{
  "model": "audio captioner",
  "dataset": "single notes of musical instruments (NSynth)",
  "vocab_size": 106,
  "encoder_norm": "batchnorm",
  "decoder_layers": 8,
  "decoder_norm_position": "pre",
  "decoder_mlp_ratio": 4,
  "decoder_qk_norm": false,
  "learning_rate": 0.0012
}
Rows from block 2 of the audio encoder of a small audio captioner, named by matrix and row number. Rows with one number belong to one channel. Each number is 128 + 32 x the weight over its row's rms, rounded and kept within 0 to 255. All counts start at 0. Numbers have three digits each.
After each channel's rows are labels from the 100 clips, of 14976, where the channel reaches its highest value: "responds to" is what is common among them; "loudest band" is the band of the loudest frequency at the time of the peak. Only what is clearly more common there than usual is listed. The data: single notes of musical instruments (NSynth). In brackets: how many of the 100.
# convs1: first pointwise conv (encoder.blocks.2.convs.1.weight, 192x192x1), inputs 96-191
# convs3: second pointwise conv (encoder.blocks.2.convs.3.weight, 192x192x1, transposed), outputs 96-191

convs1.80:171127102110140099098141135194141079155230123122164143177189126111171117155118153075132102114194113113177098126116049161150187140118140126141119162116132078136123170082160117149162146185134106206116148109080193156166158139098150063081108165137156097115131101145101119109115088110128095158
convs3.80:144122074142158148132158093125106142154096119118151121207089097205143126082138127117119147100118192136196122112165065134149182120147135111118127150169155167131147147128093129123122151115143120166153137082127161125113139086125154172115154144122077159137186081119165117181151125123118149094
responds to: octave 4 (90); pitch class E (70); note: E4 (68)
loudest band: 250 to 500 Hz (69)

convs1.158:083166083117133065096092119102113144211100128121080119149110145132159144072140137159159129174132119126141097199114157102152135110105133139100106142083144143114125084126171114094140114146136149124056109079112131110112169063176088143066091118124120062117162154076071100139137121069162135117
convs3.158:114142140081161150147165092088147146155171130108131128140099164095168176088115146175178124165141174172091183116082128101162134125121162130113203195115092115117100191120163185071138077100142191106126159121111170199174107135118124145081112150170166120115066128173103098158132102129092081139
responds to: instrument family: keyboard (34); octave 6 (33); pitch class E (30); octave 0 (26)
loudest band: 1000 to 2000 Hz (34)

convs1.145:142124114142111113143156070145096124124193143149191124099096100120177091117137119108165112107145133166141131159152119182177201159124139117089130101116129142148141103143079087085061158115113132106104081135069125098120126119151152119106099124196135128111155174170148124135114096110132171113
convs3.145:145108127186094094100139147135126126141112166174110134051116083164100124122082070077127173074128111163149106153192160138167099158079150140157103153077110177151100116127118114129089120094162118165111108171141144112135183104131110117139140152086176109137119169109141097123083130064148204182
responds to: octave 4 (43)
loudest band: 250 to 500 Hz (44)

convs1.22:130086188119084148186146054140147142180110164183186131063180111136132141108113114128149188122138134188167172090129130171079112137115119104119133199098164109145169127140088100140203176197188130163151121160119149112072125087053168123146143071145095140087150126087121156155142127153138128124
convs3.22:095167157180181148126108174142154146151218141098088128144077159208090152169172150149150145143194109120096146154126103144142106151069079144137183096077171126101185114131126143170161146135174135134112088117154172122132148082110156164158183084099117155141139133076111146144130135123141116094
responds to: pitch class G# (29)
loudest band: 2000 to 4000 Hz (26)

convs1.155:118149163155164191103135157109122107089094135107182108191121104095180144115126100167090119169141100125185161152090116164102151114140119082176071127080136110152140099091178130150147156102167130125139122055067157103056139138147106124122102099112128155095150158144144159167080118189062118152
convs3.155:133138178138123125140126092098187098140147175150167119151133144085148151090158167103076130141179094110115110113111170107167115090078127115104164127104110027173107162099153124077113199130049126126139167093157170158132117103168088094123111136114114122172093132186070135155097160152082048177
responds to: octave 7 (35); pitch class F# (30); note: F#5 (25)
loudest band: 2000 to 4000 Hz (48)

convs1.70:112168122097086145135158102229128150118101129160101064168125085112116086078173129144137158116179160150120169089058123156125086148070103090079118118140102088177131166157129062134154116133187160114159143151127051205084167134046172101113137141128103162084126159118166091133157118146155129139
convs3.70:125108136149123155155092165163168088118122185162133106126126160055113115148051152104103126124085115142085146144062213150099101154133075099162135072129175121111132135136139073085115074146111085149155061118116175162143130093131156119139187088124122107159115076160105202150090096162072131139
responds to: acoustic (70); brass (43); pitch class F# (35)
loudest band: 250 to 500 Hz (44)

convs1.122:173105091120126141101196117118133163098107147116169174087156114131110124093101163134148116060166144156109121105139119148128177096110148121172084179113122146126144159105139151110194154172157126115109137115126153060114130091105201131138112144123130212139173182119120146175133145173120097174
convs3.122:155067079103149152111169141116096106169147122100124043092124172143144174072143065072109124113193106136065134106062127124123118116169115153076043037102155076098155101120129125105143112092111122150120114142110178105163143114171121131138100122194128161140111155148123112100075117138138158163
responds to: pitch class F# (54); octave 1 (45); octave 7 (30)
loudest band: 2000 to 4000 Hz (32)

convs1.132:138074074068094134098115029156100102103127141162140164147080147113098133130129137098108089187089109155169176047112129113140125115124145197170101156118139091111162151145071177075109172124086117131124118108100096161078072160142170145142087136092092133083132140087139120140150165128125107105
convs3.132:116144098092128146145100096156140088150127168099145169120127155108105177098138139099118138207138158057051089113134121082125143127124071101091163110068087130162159177115172108109122121122090080091159115118067122171106151139085165093208141105145151109100124093133172148128138158141121116095
responds to: pitch class C# (85); note: C#5 (40); note: C#4 (33); instrument family: brass (28)
loudest band: 500 to 1000 Hz (46)

convs1.60:108133168120125126110100170143135178135169084145109134124190139139101106139113105102063130139176174058078147201155176166064109147144141106136053132133135131137123142123173185088167124127105129196170162080193095077114130130116109057122093124109130106122118190122133091133105125084188083152
convs3.60:123161186156136072153102153063156124168131162151147120133160131093151153158131101178153120114092169119140165181096108103111185182152124169091107113158099153151125168113079170114155114153140175133173113174101135111152199182138182162132154139168163151164126137191153125099119205171102155120
responds to: pitch class C (81); octave 6 (62); note: C6 (62)
loudest band: 1000 to 2000 Hz (62)

convs1.46:185170136143150054096162113110150122140066135128114150043150093102133150172171172144077123090167161092162163122155122137131161217120151098135146151109141221136161073091149145146172219160134136085082130173104177122122135141179134136126082130143088126094130157137134151118157173115129157133
convs3.46:161101099090131153079153124189111162131198113115070117139118152125155078149114135075136143114106076115151104152083141129104121080156084163154108112155092080161093110170120107165089114107130121194163149165117145144105137174127132116075117142160139068147121165101096147149113154128115148197
responds to: pitch class C# (63); octave 7 (37); note: C#7 (30); pitch class: F# (29)
loudest band: 2000 to 4000 Hz (42)

convs1.2:148159117136146135090095113123159128118138061104184091073146145105126141192100117125103125150155161082157095145167093170090152190156163103136114115149154117123116170104152132109101124174141211133155169127121069130079158128118205131072096129132099144171117115151120122162100148116114159128
convs3.2:099124079137128170087159120194099132128159078173082211079121145149113096163154088120083140140103114161062080104096129107149164100188109115188162099174121117163111166109149140137142158218107104146092157160115156145122138122140098116157140130103102144162145097145156118079145060148165155181
responds to: octave 3 (48); pitch class C# (47); note: C#3 (41); note: E2 (25)
loudest band: 250 to 500 Hz (50)

convs1.186:140097128121202158155147076118069170111121114149164126091154155158182134143164129080071146099117126174067119143108132117123109107147149114164164091120152164058114107185167132111079122084140126139079119077077099120129174120131185125091155098053106151099108166178092139148108135083134088135
convs3.186:040104103120087138045155139096083141121156072098128166151112092126141126136128099131106082104135171134127128132155177124169099157141069128140190097131076095109150141143120121109158152101083083128089116177154102124078143162126109127131125065093095099165070124125082090144123126122086148197
responds to: pitch class F# (77); octave 5 (62); note: F#5 (62)
loudest band: 500 to 1000 Hz (58)

convs1.40:187143119120146132119069153064117111098129158137098149085104113130142111149120184158112094161112153114171125130065122094144085182106161121077120134079122082059164160112140174160120126150093134114141180103133082126172125134137106205094085131143130166107079149105119152151098110101095157123
convs3.40:129140176113088183159106114127134146109047091065165132096127112114141147129119141160083138100093151113099107171127152153130120138121116111108138127075096148065144094136082167135131140073070118139122129131107152082091109132136125068138126143117087179089130089177109087066162088117107076120
responds to: pitch class C# (68); octave 3 (51); note: C#3 (46)
loudest band: 250 to 500 Hz (40)

convs1.0:126109127126173138169136104135139146137140102180182089094166120156083048121089145126197135099114101122143146114133134163112092120130126160150069114145158141156062139215106159129123130100162141135164133079125167142088128137143187116121138149099124136121090171059078159075122082150122105108
convs3.0:104144088117133127112053124097146139037121127133133131149139010162100145112130102122094117097180115149129117111154130185155060186110082113153118119146169112084142123146151136174095110129139129127159070086125094150148142109103115148129144081094145082123131110174088156095094144102156106115
responds to: octave 7 (38); pitch class C# (33); pitch class: G (31); note: G7 (26)
loudest band: 2000 to 4000 Hz (46)

convs1.121:109135115150063123103172169123114130131239109153127154137173152160130119151118141098098180189116098114173129098130102085106181135146145075178134148135112170182163159129160160147122101185122142162101099143141141138127123160083114075160162177145128148136105160106114140112124144100135138151
convs3.121:103111127152122072189096106158111206129170113186117139118105105117163123142082213118108100121066136138096170111143144138142036156139174102118101170148144076120119099165157157168093046092149173127101183138121147122151161105193105110138135153092106121104109137086118144137160168123100093148
responds to: pitch class G (43); octave 1 (35); octave 0 (27)
loudest band: 2000 to 4000 Hz (27)

convs1.169:163120145121125127158125094113123147155076120165159096126164083177106135123206163082119178075155145107091069142107155078092118151118171157153127109076147155120118131170128185108135144155061169109120080198137103116132191130171181149122181131144103140164140182165097149134129125091170077112
convs3.169:157137145068125139134114197148150146093198126076166103107157165130112107166120088131148179138098083094129153131143113075151143165150168179154117149132108180058110146147089147071177114100126148182103100159169105101149207142157157140113157121180138195152161082175117161138147139158136151108
responds to: pitch class G# (25)
loudest band: 500 to 1000 Hz (38)

convs1.107:177153146150131155128141123158083104152196151122175091117175141184118127144224082139092168101079133166174158146094148161091148142148074088096157135130107165164106181175166102094126092140098101046111118165127201140152202122182113150146093105065152108126115157098134142127143178088166135133
convs3.107:121093060102139093130090142136119126121197153125145100090099077178146150112146063163110042154116129121121164084114165124049118100105128143110142086110117168086129102166073187111083100164170105108118083123144070151125103132106136102149086175104132110093118166171062130099106119130143114132
responds to: octave 1 (43); pitch class C# (30)
loudest band: 250 to 500 Hz (39)

convs1.191:128153103139103140164032203145135085094157147149061107141160156183167172185089102085182155140152156041166155110174123180168153219172100121159116105088115119109142122126109151140147138165106189122175117153139139128091101111144108081192155099131189128113163154171128115138136088073177135157
convs3.191:126137134143155137131143118102156076178066102143137139088152108130131113149099088152159198123101107135121096119142102165198153124153084113181205114144158139138099127128137072127185102116176133157137077178123080137054151187126121121083161136140093100162182112079136146143168148156112067131
responds to: pitch class F# (32); note: F#5 (25)
loudest band: 2000 to 4000 Hz (32)

convs1.43:163097101113117182146113171162130173106151108138161163183163150104129162139151094138157148095157105133106160136107178170145125141162130133129113105100133142109118181057106183115181174148180102141158074123143124133130141103106117159180099115139166090119164140108121130094065151133124144207
convs3.43:127148102124120127159074153132075154097084136121101172110137172102149091129127171193137153084088061135138054122123165117102080111130126094125129114128128130126089108012154128101105125107124123094083102163092157176132074094149107063147092159103170085090097181199120117092105113100147102111
responds to: pitch class E (83); octave 4 (81); note: E4 (80)
loudest band: 250 to 500 Hz (73)

convs1.29:093189145150122130114083073039140131151103122153103094135109123114135123069192207111127100111162099096121152122152087146124141135112141092135138107175189179136152149064143088098119083170099153130142115182062129135084079119141138082129128088135124192153071104144174165174061165091067122156
convs3.29:142092168148129139132146106113095083112107160137147146166140087134084140099121132105178147149084187081112149115102135051120138086123113114079145085059174127165112107165161050088139105102162106155154183134124109135144119138147094165153112129120157030140052147139116099129101090117141184117
responds to: pitch class C (48)
loudest band: 250 to 500 Hz (39)

convs1.90:152140135144128141133128121178131190121105090107103122155117083100110116107145134109106115115128158106090155118079133119130116174105155113154146106049133137129161129151182119104124134152203176135179124129162105150133169179195110101087132145097095138154090174153137122088169172067132140104
convs3.90:146128148144185181124124136106184180111139073117170111134133145096140198098155080054055082146109220140192159121148117139105106136154171171097132167161100173124105098189118106130089150118120055144110100196159142152152131129108163142077169150197123099162121147141100145183121151117096130157
responds to: octave 2 (63); pitch class A# (47); pitch class: E (39); note: E2 (32)
loudest band: 250 to 500 Hz (43)

convs1.75:132116077162113117188080099161124151157239082129125114164174096193081097153127176086110108144150149094120055153154159180149125143156170108119113133111116081128148088113114110114080068151074160121127112116156137019077110134077153152145149109163117150103098159121124179128076097130120156172
convs3.75:112149126154129129141162101071077155143130097145137126123074128146195156130127131116147073086187135169110146159130098119146124142173161129154126059090142100093167079132072123118153126125134189152140131138183168103121128174139118162142149121086044159143144168151106113144155101133174060143
responds to: octave 7 (27)
loudest band: 2000 to 4000 Hz (32)

convs1.109:126154105121127161150115195123100116090117157134168137151125134134124088127145137130139075076097179164120090118085084139149115132125103119103159144112234112162132070152076150148144114171140170137100170103195173093139091165186160157108076125144118114155150167136122148071145186083173101184
convs3.109:134139082144135143134100152163112139094198096139085122211178175097154173130124133114111150131128090130146092143116162158092130154143078092116099175112132126090138108075162161165090085164148090114147112121067138121104093130124142155135112103174162154148120148086073166096135124132126213144
responds to: pitch class F (36); octave 7 (35); note: F7 (34); pitch class D (30)
loudest band: 2000 to 4000 Hz (40)

convs1.15:170135104159129136122165071120177096099131128157159068141083085149130109131142119123152121181171114118107121106118084154176118139138132151139132118075110147131113165068129153180138164116097126196110102144140097124107140166100108181098085115045104091091135103086132045065123128137138151178
convs3.15:096071054101099190113123098148121143111144199114108080174135090168103135121164081105136146183152110089118080068054104166134121156102086156187127141137075143089124134138138061099165142133101166131112133135075148188102125168062074074100184117115129070124114130115104100141070151111150184149
responds to: pitch class C (57)
loudest band: 4000 to 8000 Hz (26)

convs1.176:086108170066134129134186095119140133138155183142141101165127164164121074123128138078091092128126125134147154173110066141166131124163181089151112113124126111161172111174090139178104081183080132148113176169149152126102151124136101092112094141095178095110097127101099062140109081172116104151
convs3.176:151132044113084125114099175129163163085141070099145142162130162142144136112117149138160091115123124119091151114175133139173110123148107125067090153183088105087088114118082117102099107102143133105086139113210188167155125127120117161098113104057124156102138119101159122097131075107147156127
responds to: pitch class C (52); octave 6 (45); note: C6 (45); octave 1 (41)
loudest band: 1000 to 2000 Hz (44)

convs1.71:125137186162099135128181053086074110196187123144174116151120152129147125125111155122095096079169155146137143193114110139071103163120119197133101124126149158141194128127112083063144078145079124142115114118114108121137129134167129152140160130118115077106100125154153124113162091081118115166
convs3.71:100157109069093059154088106130104156087146114101089108076149108151061100134144120144187084069119111067140163077165124119119094127127133094098107115113125090159094155156110092131099116151084181123124097113109105150093132136135121165101121106099049155113122120101096085147148170144090112177
responds to: pitch class C (38); octave 6 (38); note: C6 (29)
loudest band: 1000 to 2000 Hz (34)

convs1.162:181158158120151111111104120094126168129064142136121066105156091087144107106158125074116129099133138090100066091193166189128165139155103158122177129091124172115153136021152105092096210118106106079169155142149150090190111086076181112172120090144167094151098183145144109131102057087151127163
convs3.162:116162106087145185098141102085171165131140123166147053088111115138100147143093079109126135064181131154110102111140146179102206139110123142098017101156151086082152138097141133153113174104130158119184140153120183157130130203105180197082124111115153121089089167168146109114153142162137162086
responds to: pitch class E (75); octave 3 (68); note: E3 (64)
loudest band: 250 to 500 Hz (49)

convs1.142:157176156107119163143080152079114118094128120138175124105081137125153074104117067149169139160117084157141151124114091144076097161157083107075180088072131167163065177120065103162156176165054179148061129192147104125152143118112131133075110138130122111120185097109143145184146114115089145095
convs3.142:104093067151188178154166109151108151112113181167150139149147107120133198162058098149086125153088114150128103100172134122108114168101135156153138135160177128122155186151158193122103156135154155115158153115172127094083100173114150170081152142133095177220146110149091171153099104094126141140
responds to: octave 7 (44); pitch class A# (38); note: A#7 (30)
loudest band: 2000 to 4000 Hz (48)

convs1.127:118089139078155138144186158119129157143140120176128052113069132120149124142136151133086161153135135093157199192141123150117116078169173110156121085106136248168092129129114094118130104059093117135071142142105129109130105136090077067102072170076110140128152062143130152178140140122116101145
convs3.127:161084119163171091175134169100102123099105085144138138118150147128185114148038185170122166084098153094086072151059096115114133149203119180153153096092119090187070165085076156110129131103088146128115153172054142147184089110097130155106159165110116160113136136162104171088141098161126086082
responds to: pitch class C (89); octave 6 (78); note: C6 (78)
loudest band: 1000 to 2000 Hz (72)

convs1.19:113132168157126187135148151169131202155103162109164105188102118143133132093163112121157118106145102072110095105174061142092161128131116160113157111077140187119177083122083138092160080094132159132156135170120138149079128070126075109130109083177048150142118150129140189162056132116133129128
convs3.19:131137150135122068151112124078120118157144109176115063132112126133195189150019181115189117172113116162113119142165143139128171106163114135113099134116163186153082081142116197170176122125162097104104174116058110110198129141148174135139076165103132177142149149160155082100144097128162138129
responds to: octave 2 (32); pitch class E (26); brass (25)
loudest band: 250 to 500 Hz (58)

convs1.84:051137126137149119161090128081109148130202082156160078090108141154173126082156153075110097105180190106083137145126134177168141147137215117109150080130160045142151127151127091156039114079125138138132125094159096097094116165125116143121094146101134120140116119111178129073080101134182143112
convs3.84:175146134094127124156178155129103081100143110125076136162156137178129134079111140137133100117150093156078154182135127110167103073164070183114155114090162085108160085062107087139109152049160139105126154189084105127133136101153069094055107101098101131117112201134129148136106176174161056077
responds to: octave 4 (50); pitch class C# (49); note: C#4 (43)
loudest band: 250 to 500 Hz (46)

convs1.99:115122163169126126162138116089135198190132078114151093105136051080121080143159125128114135150111187081183104126094133150159139133120094109151180067086097146129098155066076110134136109131125203112082112169066094164132172154080124126148150135127117093099072098122074138169146149184111080190
convs3.99:087103084154145131141090111128156147133043173131184106120113100081148082083141199138124131108080164101080114089078157107090106172158113122135190109132116107195140119113103046094130116111108159117115178115128147110112134164123110159150109076165088128161087154104113142166087058085064131080
responds to: pitch class F# (68); octave 5 (62); note: F#5 (61)
loudest band: 500 to 1000 Hz (56)

convs1.34:148129125141097092101093106155129136124106117112119130125119189118116138140000093069128136119123097098166136112148173146131167106156167082161102189142137103157111150167162160155111193167125137078134093128138109104091125048144126110147138157206109141115092178105080120127108116136093083109
convs3.34:118192172175102166113138124094146132180130092130138153159110147066173127188165120123150226170041196119134090146134149097221155124158118121167129136154135136107096135132218138123168050144137168099132169173105145107107157122121115183110185125089145120137160104123184143160145115121067110161
responds to: octave 7 (65); synthetic (65); bass (49)
loudest band: 2000 to 4000 Hz (72)

convs1.41:189090127090134127136164123150141088150127117160103175129206145106170106124118147098105150113137091126138134128134143160128100159150167142118098078137125142099093129091138132089166124182076104132066091133074126084101099118081104052126109081094148113096096116153155128132157128121126155150
convs3.41:152175174142107177154146198113160158150169081100170088076153118100111104136174135127126144128142102192174126133077114128107152170136137133182084113193161150164187156140147159114125101153151098168124166083124176164138118141130141143114111181202107176044188105141150108153134179144116177111
responds to: octave 2 (49); pitch class E (41); note: E2 (33); pitch class A (27)
loudest band: 250 to 500 Hz (40)

convs1.97:167076161102071162142107170135148160103130162130140081103186135146120101124161118108102180167123151101080171139165069108079164133145093121157103115082119114171081129102105157126142169128125086138178132136160159124086102158138157126141099142118132086141141115150123173159067179120127158216
convs3.97:111120145119140112098138123111095153148099061081161070094099140087059114148143131103113162151131145137106135117120159181173139168123096098104092177156095135038072125167098089155096163217060107080129123091132164085126176096159140113136120137135078163105121121061156137099136122125084113170
responds to: octave 4 (49); pitch class C (39); note: C4 (25)
loudest band: 250 to 500 Hz (57)

convs1.135:162139119103061125155153192134162191120061163046118175094073191122165144157176095181137129104113160145153129163118087169105108136126131171161161126106152156143104092098144143111136124164166193159130183161135160095149079117137145052128131124139119148138098125148144119090173142124073124139
convs3.135:093104151147152126155075085070114093109163097125123062078059122105125097139078147113159100179102163124096190145129090125176156129113142133131188106129125171051104042119100113050134092185160125114133111111072142075163156157130136152130071061096132133050107113096100118119067166154093115116
responds to: octave 3 (64); pitch class E (44); note: E3 (37); brass (30)
loudest band: 250 to 500 Hz (53)