Weights of a small audio captioner.
Model: 13.6M parameters, waveform 16khz input, encoder arch quartznet, encoder norm batchnorm, encoder widths [192, 192, 192], decoder width 320, decoder layers 8, decoder activation gelu.
Rows from block 3 of the audio encoder of a small audio captioner, named by matrix and row number. Rows with one number belong to one channel. Each number is 500 + 50 x the weight over its row's rms, rounded and kept within 0 to 999. All counts start at 0. Numbers have three digits each.
After each channel's rows are labels from the 100 clips, of 14976, where the channel reaches its highest value: "loudest band" is the band of the loudest frequency at the time of the peak; "responds to" is what is common among them. Only what is clearly more common there than usual is listed. The data: single notes of musical instruments (NSynth).
# convs1: first pointwise conv (encoder.blocks.3.convs.1.weight, 192x192x1), inputs 64-127
# convs3: second pointwise conv (encoder.blocks.3.convs.3.weight, 192x192x1, transposed), outputs 64-127

convs1.61:497509598501470527500510517494470572522451415492423525403510570553514344562565469484530514469478450459476459554470549441500483432581587409388473444500510435530439520444469427575499433518463543
convs3.61:467443518453491470555472485568464510541501446457526487521454507439460422473581421549496590421427423446437422512435414470431524466557387538488425481556513550495544490518479559541482492552438405
loudest band: 250 to 500 Hz
responds to: octave 4; pitch class E; note: E4

convs1.146:517429585531403483575518526463379518477546567532560458540466518497437587552533404460414578436525526527550529485531530490519500507505450520551542583505470453556499537472506420510514486549512516
convs3.146:525593497539635504506494401511502565451422570561445583539500480487531618528588613440527518529562394538479574497545502490459505554504495441542495464506419603507475491491618510510498482519511501
loudest band: 4000 to 8000 Hz; 2000 to 4000 Hz
responds to: octave 7; pitch class B; note: B7

convs1.86:492470404487621491546531555514501534443600481397511478486502575509503573475528543497449641622451456451446465508499474484543409436540487445509508430465540494541532535544530501391537586469554576
convs3.86:541505523586543474436488541513539589507556461500515543454485465464439560560483566486495497484492450533567578552480575589543575540502408484425608489605489450501459540515471510574488543518510419
loudest band: 2000 to 4000 Hz
responds to: octave 7; octave 1; pitch class G#

convs1.135:473472567406486500549555539452472550512529595498545481429479574529416550583514496474459563417504540501472495452401588466502408515545521525594519484444480383525496508430500553533478494510562569
convs3.135:505500514535469444560513479409522549447608543524534449415521519471527524495420553573513592534422418503504532374501448472483477592466455367452525470498459498468481497474553551503474422575499508
loudest band: 4000 to 8000 Hz
responds to: pitch class B; octave 7; note: B7

convs1.104:441434559460583501556622574478403522439561441564465555503537507599499532581475488501538551419513465450493451568487514489526418513596454510498497590439489522584413483500572543526482546497387453
convs3.104:545565575403498434472590566465499537517521388451559470447510518509564567564452534508543440515511423469479389542473454505552562471458541471488504483525485449415587557579457584447417463571472493
loudest band: 2000 to 4000 Hz
responds to: octave 7

convs1.98:520468514538360499517475476461479481423478461464496522475508522471498560532501549502606498531463366440606558498462460558478477466555565479464531487479450443598562553488492488604532493652417494
convs3.98:541466506411483488554460556479406551560534496472525572553485502562470511533490548640477543517427453433476531500426502485560429549481455483596478478463482524347552540463493598518499481575457508
loudest band: 4000 to 8000 Hz
responds to: octave 7; pitch class B; note: B7

convs1.26:424503500569507520465501469473417535516475411542543468429465516498438487540577529502435517385586515435483361446492529511463506631559526471440502545513455477470534584506471529469600526435504533
convs3.26:468478493510441481493517500514460416489553438543508526469465451521542599551492550578526560550536494451529482449500447608476586519479527455514505448525465541520565618506489544497364520512468571
loudest band: 2000 to 4000 Hz
responds to: octave 7; pitch class C

convs1.141:525395490401552481555567442500488557422429487433500549547475462547470495512466435588474468439526364374508484559489490459591549480530479572443496520477501540510518497460428500532544546500513588
convs3.141:496530489450524509545593419416486522508541520517539607529493461474450567547497621444525550450556520391472552583637499500514544506524468480531550438443476599515497444538531470455417494461568554
loudest band: 250 to 500 Hz
responds to: brass; octave 1; octave 2

convs1.128:434511462442447569510483456467424477530605475558454483500505585457477458498522584548477472479568466474544482511450563524528537487492502546467500444550481507569474595452483513681508499537539421
convs3.128:498487577487565565491630500475508440532525473506498606542421468491432570585502493515489510418481480430499451554478454453538577458486420456483542417487534628414552464439484503523404488548501499
loudest band: 1000 to 2000 Hz
responds to: pitch class G; octave 6; note: G6

convs1.35:551534487426556431396494432537589506461434589497490540513462471463489533488493396468523461450370453545496608600514459476511483443560572556436430482494535501392514489511524442503490456518490409
convs3.35:492442526505588503528455447424563548474595436569465458550519445543439422433548544606587577432563472522455475438505522472564424563458476484510434470457505458510512530458603569567588437585504531
loudest band: 1000 to 2000 Hz
responds to: octave 6

convs1.166:498458484569513481532518574404582441486520586521487400575430479446438601484374506506518427508419438487451542427522552450447447506549517517499539491541472493489544453608510524533565593598553438
convs3.166:416510443431494514484431596485497486544522489446616501558574478439564517525477508471428506537403492551504461486534481514488542518483378543553593515549483473482471554495402547475471506576578529
loudest band: 1000 to 2000 Hz
responds to: octave 6; pitch class G#; note: F#6; note: G#6

convs1.80:456511417522467424458416509467511404533523494509585540479459456565565527430547586539519469592469507544625523526445382503445533515486461481517497574498453454476448522466442469508533556497451437
convs3.80:465491519451482500476471547500487515456527491475537521460478543501582567511492485602574496495444578453460557479548564513576444543624611428566503490526593476431496475527456561457410601548463443
loudest band: 4000 to 8000 Hz
responds to: octave 7; pitch class B; note: B7

convs1.69:528461496568545522533425568422615558536539522491536533445414528535545451488496519557517598478581492518556472576471555487555518500490550493506439543522552498562509453407602466467485503499478489
convs3.69:598373535528465479464547587479467558532463428517488477519450459498496543519483448558413565598488482579516440485389454552522496481453625528454482515549521459526489523508465465444445447524501472
loudest band: 2000 to 4000 Hz
responds to: octave 7; pitch class C