Weights of a small audio captioner.
Data: trained on single notes of musical instruments (NSynth), 184686 training examples, 1.0 epochs.
Rows from block 3 of the text decoder of a small audio captioner, named by matrix and row number. Rows with one number belong to one neuron. Each number is 500 + 25 x the weight over its row's rms, rounded and kept within 0 to 999. All counts start at 0. Numbers have three digits each.
After each neuron's rows are labels from the 100 texts, of 14976, where the neuron reaches its highest value: "fires on" is the input token at the peak. Only what is clearly more common there than usual is listed. The data: single notes of musical instruments (NSynth).
# fc1: MLP up (decoder.blocks.3.mlp.fc1.weight, 1280x320), inputs 0-79
# fc2: MLP down (decoder.blocks.3.mlp.fc2.weight, 320x1280, transposed), outputs 0-79

fc1.151:466482498540480458517530489468488437459471518495448483510532478530496499504474446475507492497526479480493502527500471522571507543475494464527528521506528510498511506497508480478493509559472526488501480481519505519479510522486505468514506458
fc2.151:512475512518486504571550470497509492482465486461463542491507485498531507502498474507511516530486483471498518533527488498509461493462487477493492520486487483495473489442499476484517478509511521494498505519522485531474484521506566458489528537
fires on: "synth"

fc1.217:468485501510494461473532497508511444459476512491488479477490488511516498516496483454530501467505469491478484525504492494551474543473524502476490539482480513505564520443500505487506509528478516465489515474490519506507482485513556432484471458
fc2.217:531465518471504556553525529459497483490522454524501522503503480501503521475523495511498472501504562459526484528512503486496480454487505511492471493527481464520485516497498425524519472494505508515467491476504504554531489527526517483555532510
fires on: "synth"

fc1.675:474495472518524469528518512452496502496482521526502479480490496470505490499500481548499507440509513533504487530474477499576501535454520480474491502497500518518525508419525487502460493515489500499497510477518476506493483512477502504462492506
fc2.675:510435510461511534495514530585480505511503487474499508506501485522482476510476490482555495485504497487516505517530510504497415493545439510465478512517520494506530494514477499484544536467500460462494498510495519477493514547476512487520479495
fires on: ","

fc1.237:483529502516518469468526511483490487445479553477508483469519469527509486542508469484498491499528493489463518527553496520524478515493494483488489497503494533491545501485518488491525503571479527461485509466521489537486484492487544465497467514
fc2.237:491515535511529517529503468475566503459488494500516514493492457454489491506485484497492501488498527504474511489539451473500477516490457492490501539490479504511473480480530477504521471492483466531469499498464492523456525508493496501537531494
fires on: "synth"

fc1.97:458481484537528460517557515469470460476472545528475520493518513494531478512494461473522511466518474462488485541513491514567479505452511461494514487510510522513544491466508516460494540521493530503477507511533506503480467497491530442467497509
fc2.97:441500536540468455517529528490521499480488537503471552467517512534512477488520489502551506449465515466484489478525492484488465479506506548494490503501442528521498485479485515462472491476519517506520481517493528465507485501534511486475503525
fires on: "synth"

fc1.62:462486481524477481481533492479495460494471555508466481485531479522518467536481492509519515484483510466506494527524504502580476508461530479492512530481490515508551484459499500483507512542477514482507528488502486485506483488517520485492506499
fc2.62:500512515525487515515508489501516502476487485474485567492533498489505526512507482511532514505480495462485519516530451498514498520468497476464472528485479525483474495465525513470523508465528514529488508524498497522484516488499531471541547521
fires on: "synth"

fc1.489:483491469517452486522506483457499474449457560497504508447516483519528473540517468509544483481523526479481483544492494481553488522469476513504467501501502506525500493480513496454515506481455474528481536503537478507487508515515555449490514512
fc2.489:467502553536497468525522495508549495464446542507481553504500498513521448492495479515504481468486536486483483516504484487484440523489461536515473496525495546501499477513497492507473445485508495510513470482480498509490476458525502478500489505
fires on: "synth"

fc1.580:474451521526501513523550509517536469485457551533456482501537506497542464512469476493537469458531526483497516519480515531499451569436501515505482498503478535472496522474488511460503481503461519488463472514515520501475542516481487486484459475
fc2.580:542539476508483483493504444454531518490514445498512524497497501506478515482487539500483486523523506509433505512473430451519497483509517468527543528515497497479520512513521483528527519493497482518513524536500463506532460486498541518513539517
fires on: "<end>"

fc1.462:474463457511465489509513520479483446526482504493466506446522494506499475503495470496558513495537497494499500521539509513526523487452509490493466514481461530514511499467486503455495518510487508493453495485521470553472508510481526449513510513
fc2.462:463473486471534482545444535486546482547501517454486550493472528505511505504535497504543521492451481465510479512502496512514472475495515523468471472502508511522519489476454512462500516489519506520480512510504494486514528524454552493507540515
fires on: ","

fc1.400:469492501550502487487554517536490496514486500504448448504540496523544474511471453527555466502550454472519480513484505536530473526460495507456499512495488525491495491462534504476488507520479480509473481470509465496470526526503501476472504483
fc2.400:561536486506459483508494449496520488472506462519515508527502482517483486467491536516463488538495518510450511503493450456523476485521521473523547539514511493518503514510494530532539472481504482496499495515498493533537473474482517475535522524
fires on: "<end>"; ","

fc1.343:507473464544465467491575479482496442479470524509481504476497501496508497530502462474563509478509495447470482512512503514522508502454519480496481496511507551469526497426482512475498514506486516501485512497552476516479510525484530470501514479
fc2.343:479520508484500498521486498481500487480540515502483542496501479508532524483522507526514491520459476481550467508549510503486451465491577470488465499481492466523513473496477491487514506472505490511493497494499533503540502497492505487511520507
fires on: ","

fc1.469:500463476529507489493536493470515480517452537491496483481539482490531469536471459467543476470542539480504494509511521507570519519468538496513477531509527545527545510487520533474479531528473528508491541508503458493490485522524539453512475488
fc2.469:490487512541453469515564515521533476504464534473496569494522515534524491487522528503548508503498509461497483522519483484517457522516519522482490531510486527514522486474503519491541502480518488530498476521480534494523458492537534463511515543
fires on: "synth"

fc1.468:474470447524473508536514525459494477478491533501490489507548515509531466509479472500509468480495505472511501501512496498543484533468493460494517514512488512488498529456491513496496545517498498523482493472516487531485523500467527480491507490
fc2.468:466474526503495461499493510511521482486485550457461544442500487496494490495498508526552502498445497453527481497515505536514503491473506511464503464486484497521524531470486484477487506467494526509534507530502518472516487485490545455489484538
fires on: ","

fc1.646:517476511539474490527570494484446482508486503515479493469544502506493493499482489488501504460543503478513492504512510520550506500471529506521464517497480503492526529479514515487516524545497500514432506520519501512488498536509554498484493469
fc2.646:522501538471493527532523478449504491509533471491478541535524545498508544487519500486509496526486512505513460514499469481466498463473513521489459494479484467467507487504474465490552495487515478579475483495486508501527521518507513529504496533
fires on: ","; "100"